config = dict(
    train_examples=145000,
    crop_scale_min=0.7,
    color_jitter=0.1,
    norm='rmsnorm',
    hidden_act='swiglu',
    mlp_ratio=2.67,
    head_dim=48,
    conv_stem=False,
    positions='learned',
    head_dropout=0.2,
    init='torch_default',
    optimizer='nadamw',
    batch_size=128,
    weight_decay=0.06,
)
Rows from block 8 of a small image classifier, named by matrix and row number. Rows with one number belong to one neuron. Each number is 50 + 12 x the weight over its row's rms, rounded and kept within 0 to 99. All counts start at 0.
After each neuron's rows are labels from the 100 images, of 14976, where the neuron reaches its largest size: "strongest on" is what is common among them. Only what is clearly more common there than usual is listed. The data: Sentinel-2 satellite tiles (TerraMesh). In brackets: how many of the 100, against the usual share in percent.
# gate: MLP gate (model.blocks.8.mlp.gate.weight, 416x160), inputs 0-159
# fc1: MLP up (model.blocks.8.mlp.fc1.weight, 416x160), inputs 0-159
# fc2: MLP down (model.blocks.8.mlp.fc2.weight, 160x416, transposed), outputs 0-159

gate.328:65 50 63 53 73 62 50 64 44 41 42 56 48 62 32 70 62 54 43 61 63 45 42 63 49 39 61 43 79 50 54 46 43 45 47 29 59 48 46 54 49 55 65 64 58 67 45 52 49 64 50 46 63 42 59 60 34 64 57 53 47 41 55 77 50 63 54 57 68 50 58 50 62 32 49 68 51 46 45 45 58 64 51 41 60 30 58 27 52 48 48 46 61 52 55 27 33 60 50 46 51 59 63 44 61 67 52 51 47 52 08 63 53 41 55 35 70 44 66 47 39 58 56 57 47 65 70 65 57 34 30 52 41 48 53 37 34 48 56 44 51 38 66 41 66 38 44 52 32 65 52 50 63 79 23 14 33 43 59 65
fc1.328:50 63 54 51 72 52 56 66 55 42 56 62 40 46 51 67 34 58 38 66 54 45 50 65 58 24 74 43 62 53 47 38 34 52 45 51 61 53 56 45 58 59 77 61 55 55 55 39 48 48 55 40 66 40 61 66 35 61 66 58 45 54 45 52 53 49 61 58 50 41 69 57 54 28 53 75 53 40 40 55 55 60 41 54 50 26 51 58 64 39 50 73 56 75 43 44 48 71 49 45 34 72 54 45 59 68 49 57 46 56 29 57 54 41 53 30 71 47 64 52 30 43 43 58 70 70 66 49 66 40 42 56 42 39 57 36 41 49 44 58 69 29 62 40 53 30 30 51 36 77 52 49 66 57 50 21 30 65 63 43
fc2.328:75 53 42 58 47 33 51 47 56 45 45 62 58 50 33 31 72 56 57 36 65 62 58 59 39 55 62 71 61 41 58 30 53 60 68 39 80 48 12 50 49 52 54 63 57 51 38 57 45 30 52 48 28 60 48 62 39 58 56 49 43 34 57 27 41 28 41 26 68 58 34 53 40 61 54 33 35 56 55 56 57 40 65 55 48 60 41 51 37 47 31 56 55 57 44 68 44 13 67 52 47 36 21 79 43 47 56 59 45 53 43 34 44 54 59 48 64 48 53 47 48 32 53 62 28 42 45 34 55 56 45 59 65 49 48 56 41 44 56 44 23 49 51 47 52 60 64 35 53 62 58 45 52 49 37 51 35 44 53 53
strongest on: snow or ice (71 vs 20.6); bare ground (60 vs 24.3); main land cover: snow or ice (43 vs 14.6)

gate.274:49 57 38 32 59 64 30 58 35 40 68 49 52 71 33 59 59 45 31 63 47 62 44 56 63 65 48 51 54 68 63 60 63 37 48 45 52 46 45 44 32 36 41 64 47 48 52 65 54 56 51 54 52 42 57 45 45 60 51 69 54 59 19 70 46 62 50 60 47 70 31 44 45 48 37 49 32 46 64 47 53 64 44 27 32 46 25 24 52 44 58 49 56 30 36 28 36 60 38 43 61 42 42 41 47 51 44 47 45 57 35 67 33 60 51 32 74 48 42 45 39 47 54 75 31 42 45 60 39 21 47 69 58 61 28 51 43 54 68 53 30 50 58 55 56 41 59 54 44 47 53 53 27 46 20 40 58 33 43 34
fc1.274:57 48 60 67 43 42 68 43 63 58 33 53 52 32 68 32 40 52 69 35 58 33 57 46 37 40 56 48 43 37 38 35 37 70 47 52 51 56 54 49 70 62 63 40 50 56 48 34 41 45 52 45 47 58 39 54 56 43 51 32 44 39 70 26 49 46 44 38 49 26 69 59 55 52 68 51 64 52 34 60 54 31 62 68 66 54 70 79 51 52 38 50 42 71 63 75 67 37 54 53 36 60 61 57 55 54 55 58 54 42 61 32 61 41 50 65 28 53 55 58 61 47 43 30 66 64 53 37 66 75 51 29 40 36 67 54 50 39 31 51 66 53 43 52 51 55 43 47 54 55 46 50 75 58 82 60 44 62 59 68
fc2.274:48 34 40 47 57 43 39 48 70 60 43 64 56 48 68 43 64 50 58 72 56 48 60 46 51 31 40 80 32 33 72 53 60 57 66 41 47 72 30 62 47 35 56 63 32 41 42 58 34 41 40 46 53 59 48 50 55 43 42 51 61 38 51 35 50 45 65 53 51 61 71 76 46 51 43 78 36 70 26 68 49 51 30 49 77 57 47 62 51 33 73 64 54 69 29 68 53 49 51 57 39 56 62 74 66 57 41 34 67 42 48 29 54 46 38 61 57 44 39 50 48 67 49 66 29 63 42 53 51 53 65 53 40 23 50 45 60 47 61 53 42 47 61 54 44 64 45 40 48 44 63 34 57 58 52 51 50 70 53 50
strongest on: snow or ice (77 vs 20.6); bare ground (66 vs 24.3); main land cover: snow or ice (42 vs 14.6)

gate.154:75 38 32 38 73 59 38 53 38 44 53 58 54 72 34 48 43 46 58 62 45 49 44 52 62 61 55 48 49 60 56 42 44 29 40 32 60 43 31 52 35 39 55 52 41 64 58 58 62 59 27 50 72 57 62 70 50 74 49 49 51 51 58 66 50 47 50 48 66 61 28 37 66 29 60 51 31 60 60 57 60 47 60 58 42 32 62 43 58 33 46 49 37 35 60 43 29 50 53 37 66 55 53 42 44 47 49 60 53 35 33 75 47 64 44 51 45 47 57 23 53 56 64 60 33 74 52 75 42 34 47 40 39 56 62 59 21 45 53 49 25 39 47 57 55 42 50 73 45 63 41 46 45 59 35 18 40 49 52 48
fc1.154:18 54 63 69 49 35 43 42 53 45 42 52 43 30 65 64 48 37 34 39 55 48 41 65 35 36 43 58 59 34 57 52 49 71 55 59 47 58 61 56 30 63 46 36 58 19 36 41 49 54 63 62 47 47 48 35 38 46 45 42 41 50 48 53 50 63 34 74 38 30 53 52 34 48 30 43 65 36 47 30 52 60 39 41 37 38 50 43 48 38 45 55 62 50 49 35 57 38 45 59 65 52 47 58 78 28 51 37 39 58 52 29 40 39 64 41 62 48 28 74 29 48 38 42 49 29 54 44 57 76 54 63 60 42 41 44 60 48 47 43 71 45 48 52 43 50 51 26 53 44 59 62 51 42 42 86 59 48 28 54
fc2.154:15 48 45 45 47 43 50 66 35 55 46 54 50 72 63 29 40 51 44 51 68 44 59 48 37 47 45 33 45 63 52 58 64 46 38 52 23 58 53 39 47 64 40 54 57 59 74 43 64 47 53 55 69 68 45 58 35 52 71 52 59 50 47 82 43 33 11 49 38 45 32 37 70 51 39 44 64 65 39 28 31 44 45 56 52 48 55 58 59 51 44 58 63 42 48 41 37 45 43 40 52 50 59 52 55 47 55 35 68 47 53 62 25 43 56 56 66 50 43 61 47 39 46 44 47 39 47 60 45 34 66 76 45 51 69 47 79 50 53 50 70 56 47 53 29 65 62 51 50 45 46 74 52 45 61 31 41 30 58 69
strongest on: main land cover: rangeland (68 vs 20.4); bare ground (58 vs 24.3)

gate.323:50 43 29 45 57 38 42 49 47 32 62 32 37 57 26 62 39 38 50 45 52 46 26 41 47 55 32 68 75 58 66 54 63 37 47 22 51 35 39 60 35 58 50 42 43 53 47 63 46 46 59 50 41 38 64 58 56 50 51 69 47 70 32 70 49 50 47 56 39 66 55 51 49 58 24 41 38 35 65 27 53 51 60 44 42 52 40 24 38 39 67 53 78 56 44 21 36 47 42 64 63 31 42 55 66 57 59 46 54 44 42 61 47 58 40 39 51 52 35 55 54 57 62 67 39 37 42 48 58 33 51 59 29 32 39 64 34 50 70 64 51 58 46 56 59 42 48 42 45 44 50 60 32 50 26 53 50 24 40 68
fc1.323:58 50 71 60 48 66 48 46 47 73 39 63 60 54 72 37 66 64 56 60 45 47 73 64 43 55 63 39 25 50 32 42 35 71 50 66 44 70 55 43 59 39 50 63 49 50 52 35 51 51 35 48 62 55 31 50 43 59 46 31 60 26 67 31 53 53 50 48 61 40 44 54 46 38 68 57 55 79 43 67 47 41 47 57 69 52 52 76 63 52 34 36 23 50 68 76 64 54 52 38 40 71 57 52 40 47 41 58 50 49 54 35 52 49 59 66 34 50 66 44 46 49 41 25 53 66 54 58 44 66 48 34 65 62 67 47 60 53 36 42 42 50 52 51 51 58 56 71 61 55 42 31 55 57 72 37 60 71 51 38
fc2.323:31 52 57 64 45 53 57 46 30 48 35 47 55 60 32 27 36 39 54 61 50 50 60 29 59 40 27 38 42 57 26 56 56 63 37 48 46 35 21 30 56 37 51 30 44 50 42 50 59 60 33 33 37 73 45 58 61 45 64 33 54 58 64 52 43 66 54 28 60 68 58 38 33 50 56 29 58 59 55 44 44 46 60 38 26 55 48 41 61 64 57 36 51 22 61 24 38 51 49 48 43 63 42 45 42 54 53 69 44 82 50 51 44 29 42 38 49 40 54 43 61 54 49 60 27 56 51 68 45 57 59 64 53 59 71 40 73 60 48 69 49 45 46 43 60 53 61 57 67 63 43 67 53 65 42 46 50 54 56 58
strongest on: clouds (68 vs 15.5)

gate.384:79 32 44 49 60 47 31 46 40 46 57 35 47 71 37 47 56 57 64 57 47 39 45 45 57 55 50 54 48 66 36 42 51 45 32 28 34 37 34 67 29 49 53 57 42 65 65 63 50 48 34 58 61 61 59 62 69 64 45 50 60 36 61 65 48 47 44 65 64 57 26 52 51 34 61 52 44 60 56 57 39 54 50 72 67 52 64 40 57 28 58 33 42 46 60 43 36 32 53 45 61 67 37 61 48 36 58 55 67 37 32 55 56 52 43 50 39 44 58 26 50 48 61 50 39 60 47 71 37 55 53 26 39 62 62 58 40 46 49 56 32 29 35 54 61 62 47 79 52 60 51 43 43 66 37 14 47 35 32 46
fc1.384:58 53 45 47 69 29 62 37 37 39 65 48 37 66 52 67 41 47 59 61 48 70 36 29 83 61 58 46 59 59 34 57 45 59 34 45 46 55 48 58 45 48 64 39 44 76 63 49 52 69 42 21 50 52 58 56 50 55 60 59 37 38 64 67 53 67 70 48 34 64 47 55 63 41 63 50 49 32 39 55 39 43 55 52 48 54 67 62 39 39 53 59 57 21 60 53 33 54 58 37 40 45 61 36 54 49 51 64 64 42 49 48 58 43 39 53 40 43 57 41 59 56 50 45 59 59 54 83 48 41 71 34 36 39 76 29 36 44 39 60 64 38 36 27 42 43 40 62 55 64 31 60 58 66 55 23 43 44 52 53
fc2.384:52 49 43 53 39 54 42 48 54 65 39 20 38 46 72 41 40 66 38 46 36 43 39 44 40 55 85 60 82 29 50 45 56 53 44 42 61 48 69 51 62 69 54 43 66 54 53 59 40 43 52 36 54 51 80 49 65 70 49 48 46 42 57 64 38 32 58 32 32 36 66 54 26 58 55 28 48 61 68 66 47 57 37 59 41 67 40 49 36 44 48 34 28 49 39 45 59 72 56 59 30 82 51 79 57 60 59 49 41 48 62 38 47 34 49 63 41 52 57 74 46 50 44 48 53 49 49 52 65 43 62 56 54 46 48 45 63 60 53 55 38 48 54 61 60 56 67 24 36 35 62 51 54 45 53 54 51 54 50 51
strongest on: bare ground (51 vs 24.3); main land cover: rangeland (43 vs 20.4)

gate.318:61 37 56 67 59 48 63 27 37 54 69 69 55 47 52 67 49 46 53 50 50 53 55 42 31 50 65 59 58 41 46 62 37 27 53 35 33 60 32 61 33 52 49 45 65 42 47 49 49 62 46 46 46 30 51 69 54 71 37 24 36 66 70 40 52 36 66 50 36 66 59 67 67 44 49 35 61 42 50 45 53 61 27 74 30 46 73 47 42 47 49 48 44 45 57 46 27 47 63 46 67 37 43 39 35 40 51 36 37 43 38 60 46 61 49 63 48 37 56 47 43 56 51 36 49 39 61 69 45 74 58 44 67 52 69 44 69 53 61 46 46 52 48 48 23 64 56 29 57 56 62 61 57 44 40 60 22 40 24 44
fc1.318:58 41 57 66 56 40 56 24 43 66 74 70 56 45 68 59 53 38 60 50 53 48 53 44 32 59 61 57 64 46 45 65 40 45 59 30 33 65 35 66 35 65 44 42 58 42 45 49 37 59 49 40 28 27 47 70 48 60 34 40 41 47 65 45 52 38 57 56 29 56 53 72 80 38 41 41 55 34 43 46 31 53 41 62 36 60 68 45 46 45 51 56 60 42 57 42 33 32 66 48 67 52 58 38 44 38 57 49 49 48 47 58 30 48 41 55 55 40 63 68 41 67 36 39 46 34 68 65 51 65 49 44 73 52 64 42 74 41 63 54 52 37 43 45 40 59 71 28 56 55 58 63 60 43 40 70 32 34 33 57
fc2.318:33 43 57 38 46 49 47 40 28 54 46 20 32 66 38 40 52 40 47 46 64 62 56 54 59 38 63 49 53 35 38 65 53 43 58 66 51 52 48 53 45 47 52 39 31 60 53 49 31 33 32 60 54 58 48 66 54 53 58 60 38 44 57 59 18 65 63 39 63 66 70 45 53 51 28 42 62 61 45 48 45 49 51 57 60 64 58 56 50 61 64 99 48 57 40 52 68 66 42 53 46 65 69 51 53 57 33 42 48 42 42 53 59 41 41 44 36 51 56 42 17 55 52 47 41 63 61 33 62 59 42 47 57 67 58 54 57 48 63 47 52 71 50 43 56 54 42 43 53 54 46 35 70 47 54 26 24 74 66 56
strongest on: clouds (82 vs 15.5); main land cover: clouds (39 vs 2.5)

gate.42:83 31 51 38 77 65 28 50 25 36 41 49 57 71 36 46 61 62 60 61 59 49 47 65 64 60 46 51 52 64 41 49 54 36 48 17 55 35 37 60 38 44 31 69 38 65 57 58 43 52 31 45 72 51 62 53 45 74 43 53 67 28 56 73 51 65 36 67 65 60 21 50 78 50 56 41 49 54 59 59 54 47 59 37 65 42 50 38 49 59 50 39 49 47 49 43 37 39 49 43 50 46 50 45 56 53 47 58 66 46 32 59 44 52 49 45 51 52 46 44 47 59 51 65 27 51 59 78 44 40 40 47 35 57 51 60 40 39 59 44 19 47 43 50 51 39 60 74 45 45 48 51 38 63 40 36 40 33 51 58
fc1.42:22 54 48 72 32 48 45 37 60 56 55 50 45 41 71 66 44 36 32 49 52 49 42 46 64 34 52 66 61 41 46 54 50 63 51 60 41 61 48 30 43 66 50 27 36 16 53 48 51 62 61 60 48 45 55 38 38 44 59 33 30 77 37 46 49 54 56 67 38 37 65 51 47 52 31 53 57 35 44 29 36 60 44 60 39 51 61 41 37 42 54 51 68 49 60 35 55 50 53 59 60 38 72 43 60 26 50 39 50 45 33 20 55 49 58 48 54 36 40 69 41 50 37 43 68 37 58 32 48 65 60 49 57 50 43 34 66 64 45 47 63 48 54 49 31 57 54 37 66 50 56 64 53 40 47 92 51 41 35 47
fc2.42:50 53 42 43 57 66 70 55 42 72 66 58 53 31 56 55 52 72 37 47 52 71 65 32 50 56 50 23 39 43 48 59 35 48 35 65 46 65 61 22 46 58 29 37 07 36 49 53 63 40 53 46 53 49 58 68 49 56 57 71 56 55 47 44 24 53 61 60 48 64 50 44 52 56 58 60 57 44 36 70 67 57 48 46 50 53 70 54 53 65 34 56 56 48 52 51 51 84 43 45 50 63 45 52 52 69 41 35 59 63 48 58 64 35 67 43 57 48 44 42 51 45 58 46 58 34 49 39 55 39 46 48 59 51 36 64 35 50 51 49 33 50 50 52 45 62 81 46 37 58 63 69 37 57 45 15 40 53 68 40
strongest on: main land cover: rangeland (48 vs 20.4)

gate.107:76 46 43 55 74 76 44 48 36 35 43 50 71 74 23 54 49 62 57 38 35 45 45 63 40 62 62 63 56 46 74 49 47 42 37 30 55 57 39 54 27 53 49 44 45 39 57 58 63 75 44 55 56 41 67 60 43 50 42 42 52 70 54 57 44 51 56 46 55 49 34 57 70 71 39 11 55 52 72 37 62 51 48 64 39 47 45 39 43 50 48 42 58 56 57 36 17 40 45 51 77 46 37 42 58 42 52 41 40 41 50 61 47 66 54 52 48 41 49 53 51 76 63 62 31 57 65 67 29 57 47 64 62 39 42 66 44 50 53 43 58 45 42 63 54 51 63 37 57 38 46 45 25 39 43 63 46 38 52 61
fc1.107:61 46 55 47 48 58 52 28 56 52 57 55 44 49 47 45 18 44 54 43 47 51 56 45 42 62 68 56 74 54 52 56 57 53 45 31 37 59 40 61 48 71 64 39 44 50 58 39 39 31 61 64 21 38 49 61 79 47 41 67 30 52 51 33 39 33 52 41 27 50 81 70 62 58 45 32 46 28 40 39 53 48 43 52 21 71 56 51 34 52 51 58 67 41 36 35 36 59 45 61 63 40 43 49 51 57 65 49 54 58 51 47 55 50 38 45 54 45 59 63 61 39 47 54 53 38 56 63 66 57 60 39 51 29 53 67 31 33 52 69 61 77 34 37 35 60 58 40 47 53 55 54 54 48 48 60 55 16 54 58
fc2.107:76 55 35 31 60 36 35 32 48 17 57 39 55 45 28 52 30 62 36 45 50 47 54 41 46 29 38 70 57 44 44 41 52 58 53 67 45 30 50 33 55 46 52 66 61 62 31 38 58 44 67 42 57 51 69 51 63 37 52 64 25 50 46 32 36 47 35 55 54 43 68 52 60 52 54 25 56 36 39 37 52 56 65 45 53 34 60 42 43 51 63 58 49 47 41 45 40 47 44 60 49 32 19 54 38 49 34 57 56 58 46 39 52 40 40 56 57 36 41 34 38 45 58 59 78 52 31 56 58 40 71 49 41 32 39 67 47 39 62 65 62 53 33 48 26 35 74 53 50 47 60 69 43 64 52 55 58 40 55 53
strongest on: clouds (44 vs 15.5); main land cover: water (28 vs 11.2)

gate.58:73 32 37 40 68 59 19 53 35 48 41 63 62 66 32 51 57 47 53 50 49 49 41 56 57 56 42 70 64 66 55 43 47 50 43 19 52 48 32 48 28 54 47 50 42 54 52 62 60 72 43 69 62 41 51 59 56 59 36 42 57 48 47 68 47 68 38 51 64 50 34 48 57 59 54 45 34 49 57 43 58 50 62 53 53 41 61 22 55 37 54 47 50 38 50 26 33 31 48 44 81 50 47 49 58 51 50 44 47 28 25 60 55 61 62 42 56 39 51 42 46 56 51 70 15 57 54 73 39 47 40 52 44 64 45 66 47 39 67 43 28 56 47 57 58 45 64 66 53 53 61 55 36 64 17 46 43 30 44 62
fc1.58:57 50 45 51 59 31 42 39 40 36 47 45 42 58 43 48 47 47 51 43 56 50 51 49 32 29 09 57 57 42 40 42 58 41 52 48 55 43 45 55 57 50 56 48 54 40 55 71 47 27 28 51 64 57 60 24 50 49 58 46 68 52 64 53 54 30 46 38 83 58 51 51 53 62 33 43 53 63 38 60 23 59 35 52 58 45 58 38 54 48 53 56 48 84 56 46 62 36 39 53 41 40 64 50 61 50 51 77 46 40 44 49 67 36 40 33 31 54 58 32 58 53 56 47 70 50 50 45 50 36 39 63 34 21 75 61 44 66 52 71 55 42 45 64 45 48 63 37 35 70 18 38 56 54 59 51 53 63 43 63
fc2.58:57 61 43 65 39 46 41 50 41 57 54 38 54 58 53 69 67 44 60 72 59 59 39 58 63 47 59 56 34 35 44 41 55 41 34 39 43 43 52 66 39 56 46 63 57 54 57 52 42 76 47 36 57 60 57 44 38 63 34 44 55 42 53 67 38 47 70 69 46 66 24 53 33 61 73 41 36 69 42 64 80 38 63 60 35 43 50 55 25 45 56 35 33 36 68 58 45 35 55 38 69 46 67 27 41 49 54 52 26 39 61 26 64 44 58 43 55 48 50 66 60 59 50 54 45 55 47 46 35 51 55 85 36 39 55 55 76 68 43 44 35 63 62 60 40 47 48 54 60 46 42 46 49 58 52 44 62 30 63 65
strongest on: clouds (50 vs 15.5)

gate.12:60 43 36 58 51 50 33 33 37 52 61 54 55 36 64 49 65 43 59 38 43 42 43 68 22 60 63 55 58 51 64 59 33 42 43 44 32 49 38 66 25 64 36 52 59 43 59 44 56 52 48 55 35 53 56 73 37 77 36 28 34 64 67 35 40 43 43 60 50 65 47 61 59 38 37 27 63 67 52 40 58 49 43 66 55 57 59 38 47 42 26 31 48 52 70 41 37 33 57 50 77 61 33 47 43 32 58 38 46 42 42 58 45 61 57 51 35 42 58 59 51 40 48 25 39 41 66 64 47 64 62 57 72 61 48 72 73 51 59 41 51 62 49 47 62 52 62 49 61 62 72 56 44 46 47 66 46 46 30 65
fc1.12:38 55 50 33 61 44 54 59 60 47 41 60 35 60 31 51 40 59 50 61 57 53 47 38 79 26 31 49 48 55 32 40 52 55 42 60 62 59 58 31 72 57 61 57 44 62 36 61 57 52 47 42 70 45 40 36 60 28 58 59 63 45 31 79 53 71 51 50 58 50 52 48 38 39 62 80 33 41 30 56 46 52 47 44 59 37 59 52 67 53 72 74 48 56 38 47 59 50 48 54 39 52 59 53 48 68 47 61 61 55 54 49 67 42 55 32 54 59 50 33 44 47 56 71 60 70 47 46 63 42 50 36 22 43 50 35 48 41 36 58 52 22 57 56 52 36 29 68 38 63 44 57 62 61 54 23 52 60 75 47
fc2.12:46 62 47 55 17 43 58 61 52 51 57 49 55 48 60 46 47 52 45 34 47 56 55 49 38 49 48 73 65 25 51 59 64 41 82 29 55 54 78 48 71 66 31 51 70 59 45 68 55 62 53 46 55 41 64 57 19 45 59 48 48 54 51 41 46 35 76 53 67 52 43 40 43 57 50 57 36 63 73 53 58 42 61 60 58 63 47 57 39 59 67 16 70 54 54 56 56 47 60 55 63 41 53 45 51 53 33 50 53 43 45 47 54 45 47 69 48 61 29 72 72 46 66 42 46 60 34 26 52 52 63 57 46 51 69 34 58 67 37 53 56 75 60 42 61 47 45 50 56 23 47 63 49 57 44 52 46 44 70 54
strongest on: clouds (59 vs 15.5)

gate.171:56 55 41 71 65 45 22 54 42 57 50 20 65 49 39 63 53 31 45 36 42 33 33 68 54 71 56 56 53 52 77 48 64 60 39 44 47 49 50 71 21 40 60 37 33 41 59 41 61 54 66 52 58 34 52 55 22 53 61 48 38 53 47 52 54 63 52 64 63 48 59 49 51 40 38 22 65 50 63 25 58 52 57 63 36 56 55 33 33 48 43 29 52 60 70 31 52 57 56 58 85 49 50 59 67 39 57 31 41 54 43 51 44 57 55 64 36 58 57 48 56 73 61 32 46 35 53 56 37 56 63 67 41 36 46 54 63 67 41 42 57 52 44 47 61 30 52 49 64 55 54 53 37 38 43 54 43 58 41 52
fc1.171:46 55 30 53 57 37 37 40 49 62 64 31 58 40 58 62 36 43 45 41 37 25 44 50 56 51 67 56 59 61 60 58 65 56 46 50 35 40 45 64 40 48 72 37 38 49 64 41 53 47 73 52 42 44 59 67 30 57 62 59 34 55 50 25 47 43 62 76 39 52 73 61 43 47 45 21 50 34 50 30 47 52 53 68 23 61 59 51 29 48 44 49 65 69 69 49 59 57 50 61 71 59 38 49 63 47 58 33 46 59 61 48 40 61 66 51 43 48 41 64 58 44 47 46 47 34 40 43 52 41 80 56 46 30 38 69 67 57 50 52 68 59 35 53 59 35 45 37 71 66 72 75 46 43 59 51 59 53 42 46
fc2.171:62 44 46 45 52 53 67 53 48 36 49 61 28 53 57 47 52 34 59 51 68 71 43 53 55 28 48 50 66 48 53 62 19 51 57 36 43 63 52 41 61 60 47 50 45 66 55 59 41 46 39 30 40 45 57 50 79 54 52 69 55 42 52 32 30 37 34 51 50 48 53 68 54 66 65 34 47 24 30 54 62 47 46 41 51 40 56 53 39 54 45 62 62 41 32 44 40 51 25 57 43 59 27 42 33 46 57 46 54 55 56 30 38 44 50 47 81 44 38 53 58 49 34 56 52 63 39 68 60 35 56 33 34 19 53 56 24 38 50 55 63 55 34 48 37 59 70 44 58 37 50 60 71 54 42 61 59 18 51 60
strongest on: clouds (63 vs 15.5)

gate.254:77 51 41 41 63 56 32 44 47 52 45 35 65 55 46 53 67 43 48 38 48 43 38 46 54 67 29 73 63 65 61 49 41 53 44 42 39 47 32 48 26 40 47 55 42 52 54 75 62 73 42 67 56 37 57 60 50 51 57 47 44 67 31 64 48 60 48 71 59 63 31 42 52 49 53 44 37 43 57 44 63 54 70 50 54 55 57 29 45 32 52 34 43 30 49 37 34 24 32 43 76 61 51 44 51 36 52 37 43 36 45 50 52 64 66 48 62 36 55 40 49 52 43 66 32 47 54 67 27 41 51 49 54 71 37 61 52 57 67 33 23 41 39 57 58 38 53 77 62 57 59 56 32 64 30 46 46 38 35 52
fc1.254:54 55 47 57 35 54 53 43 48 48 73 28 57 50 65 61 52 48 39 36 46 54 44 44 65 72 47 60 54 68 58 58 47 58 52 43 36 50 41 47 22 55 45 48 44 31 68 50 53 56 50 49 27 38 69 64 41 51 43 54 30 78 47 47 50 69 67 77 42 63 40 54 58 49 45 35 44 24 47 37 61 62 44 55 43 73 42 43 37 43 50 42 44 28 64 39 25 40 52 51 70 48 46 32 57 34 56 35 59 43 58 26 55 62 59 49 62 37 51 64 50 49 25 49 37 35 54 76 25 51 75 42 57 60 47 57 44 51 60 45 54 48 35 42 57 42 57 61 72 35 55 52 36 44 50 76 50 32 31 41
fc2.254:56 43 64 50 56 46 45 40 44 43 49 41 38 27 37 51 35 55 48 47 54 45 39 57 52 42 66 56 50 64 61 47 35 60 45 41 41 45 22 58 43 42 49 59 44 64 50 73 19 65 44 39 30 46 56 44 34 32 36 56 65 55 32 49 58 44 60 55 50 52 46 55 52 40 65 67 49 72 17 51 41 49 44 61 53 44 64 61 46 32 54 50 57 63 55 43 87 57 45 43 49 70 49 26 57 59 75 50 35 29 52 59 55 40 62 34 55 58 63 47 54 59 37 67 47 67 55 48 66 35 53 52 53 38 58 42 37 07 50 44 44 27 39 46 62 37 61 50 39 44 33 67 34 57 64 50 44 43 47 45
strongest on: bare ground (56 vs 24.3); snow or ice (47 vs 20.6)

gate.175:75 51 53 46 76 46 42 46 34 44 46 63 54 77 26 41 68 48 58 61 51 55 45 32 44 56 59 60 56 58 68 45 43 30 48 31 57 40 28 43 40 45 57 57 49 67 55 65 55 63 35 63 57 41 50 62 55 74 44 61 36 55 44 77 52 52 44 63 56 72 25 47 50 35 59 51 33 50 54 53 59 44 71 58 50 59 62 45 50 18 50 45 51 34 42 46 35 45 46 36 63 54 49 36 36 45 49 54 56 32 35 66 62 59 50 49 49 37 52 41 55 46 64 58 38 61 43 76 44 41 51 36 45 48 64 57 37 47 62 50 25 42 30 54 50 61 46 74 47 63 46 36 45 63 23 22 49 28 52 54
fc1.175:36 45 29 51 18 62 45 37 57 45 54 35 45 32 54 59 41 31 34 34 43 41 52 60 72 61 26 69 51 57 36 56 63 55 59 46 45 61 50 51 35 55 43 32 47 25 52 46 52 48 50 38 39 56 54 45 49 25 55 37 72 64 32 48 40 65 52 54 60 39 47 38 52 72 24 49 52 38 58 32 37 65 42 43 51 54 37 40 45 72 54 43 58 50 69 46 49 40 47 65 61 32 40 51 60 42 57 37 51 35 37 21 39 52 44 44 61 42 37 50 43 58 29 48 44 33 53 48 34 49 64 55 46 53 29 52 47 47 63 38 48 46 49 53 54 53 57 33 80 22 56 59 37 43 50 81 43 59 32 41
fc2.175:41 37 39 44 41 25 41 59 56 66 54 73 42 59 43 39 56 56 60 21 55 42 44 45 52 54 38 59 72 44 48 60 49 53 49 49 45 45 44 56 42 64 45 58 55 56 24 47 46 60 59 75 52 23 59 37 62 32 49 46 46 52 57 56 37 63 86 68 49 33 68 44 50 51 30 63 45 60 43 49 81 52 57 45 59 45 40 33 41 75 51 54 39 56 49 45 51 49 71 66 50 59 49 69 51 58 36 35 70 45 41 48 59 46 50 72 47 51 57 50 39 40 46 66 42 60 48 51 57 55 44 48 61 58 43 60 46 65 37 63 54 84 52 57 51 54 32 72 44 79 43 24 42 43 38 69 50 62 42 63
strongest on: main land cover: rangeland (48 vs 20.4)

gate.262:77 33 40 36 72 59 17 51 37 41 37 50 62 71 23 47 55 54 50 50 46 48 37 61 50 60 49 60 56 64 54 40 56 39 42 26 56 37 40 49 25 49 46 51 33 56 53 61 61 71 41 69 74 50 55 48 49 55 41 47 65 46 48 78 49 59 38 57 71 53 31 44 58 55 49 41 33 51 60 48 51 47 62 40 46 37 48 23 51 37 48 42 44 41 44 28 37 32 43 37 68 57 53 54 58 54 45 51 48 40 35 62 50 56 53 41 59 48 52 31 45 67 51 71 25 59 60 69 36 40 40 61 43 57 40 69 33 39 63 48 27 52 45 60 58 55 60 62 43 57 48 48 31 58 17 38 49 41 51 58
fc1.262:58 53 46 62 62 55 49 57 40 36 60 44 47 57 57 67 52 38 49 60 36 43 56 40 75 84 34 53 40 55 50 31 43 36 45 39 61 43 64 66 34 59 61 48 32 48 48 53 47 41 33 53 37 75 52 59 59 61 73 49 49 72 34 47 52 75 62 71 34 57 42 44 64 52 30 49 56 50 36 51 69 52 58 59 64 63 35 52 34 38 53 56 52 53 59 58 36 66 67 50 51 56 54 36 73 58 57 44 54 52 48 44 59 50 48 72 37 58 39 70 59 48 55 66 34 47 60 62 55 51 59 38 45 53 68 35 40 48 52 59 31 57 35 55 61 31 29 46 47 14 21 67 28 51 57 48 37 37 49 42
fc2.262:38 53 62 36 53 53 48 51 88 44 60 50 24 57 58 44 36 56 70 48 44 69 49 46 89 49 65 45 59 37 75 42 57 49 36 56 50 51 63 39 69 44 54 43 48 26 59 59 56 44 58 57 69 34 49 35 68 58 68 37 31 66 42 63 72 57 55 62 68 49 52 48 52 61 36 67 23 60 46 46 50 37 56 65 52 47 53 61 78 52 50 47 30 78 53 46 53 72 52 56 57 51 30 55 48 62 48 36 48 38 55 33 39 46 47 45 62 38 60 59 45 56 48 47 27 42 38 44 43 57 39 55 55 61 51 73 38 68 50 51 67 56 57 38 60 49 42 29 60 46 62 55 57 60 66 60 45 37 51 51
strongest on: snow or ice (57 vs 20.6); clouds (38 vs 15.5)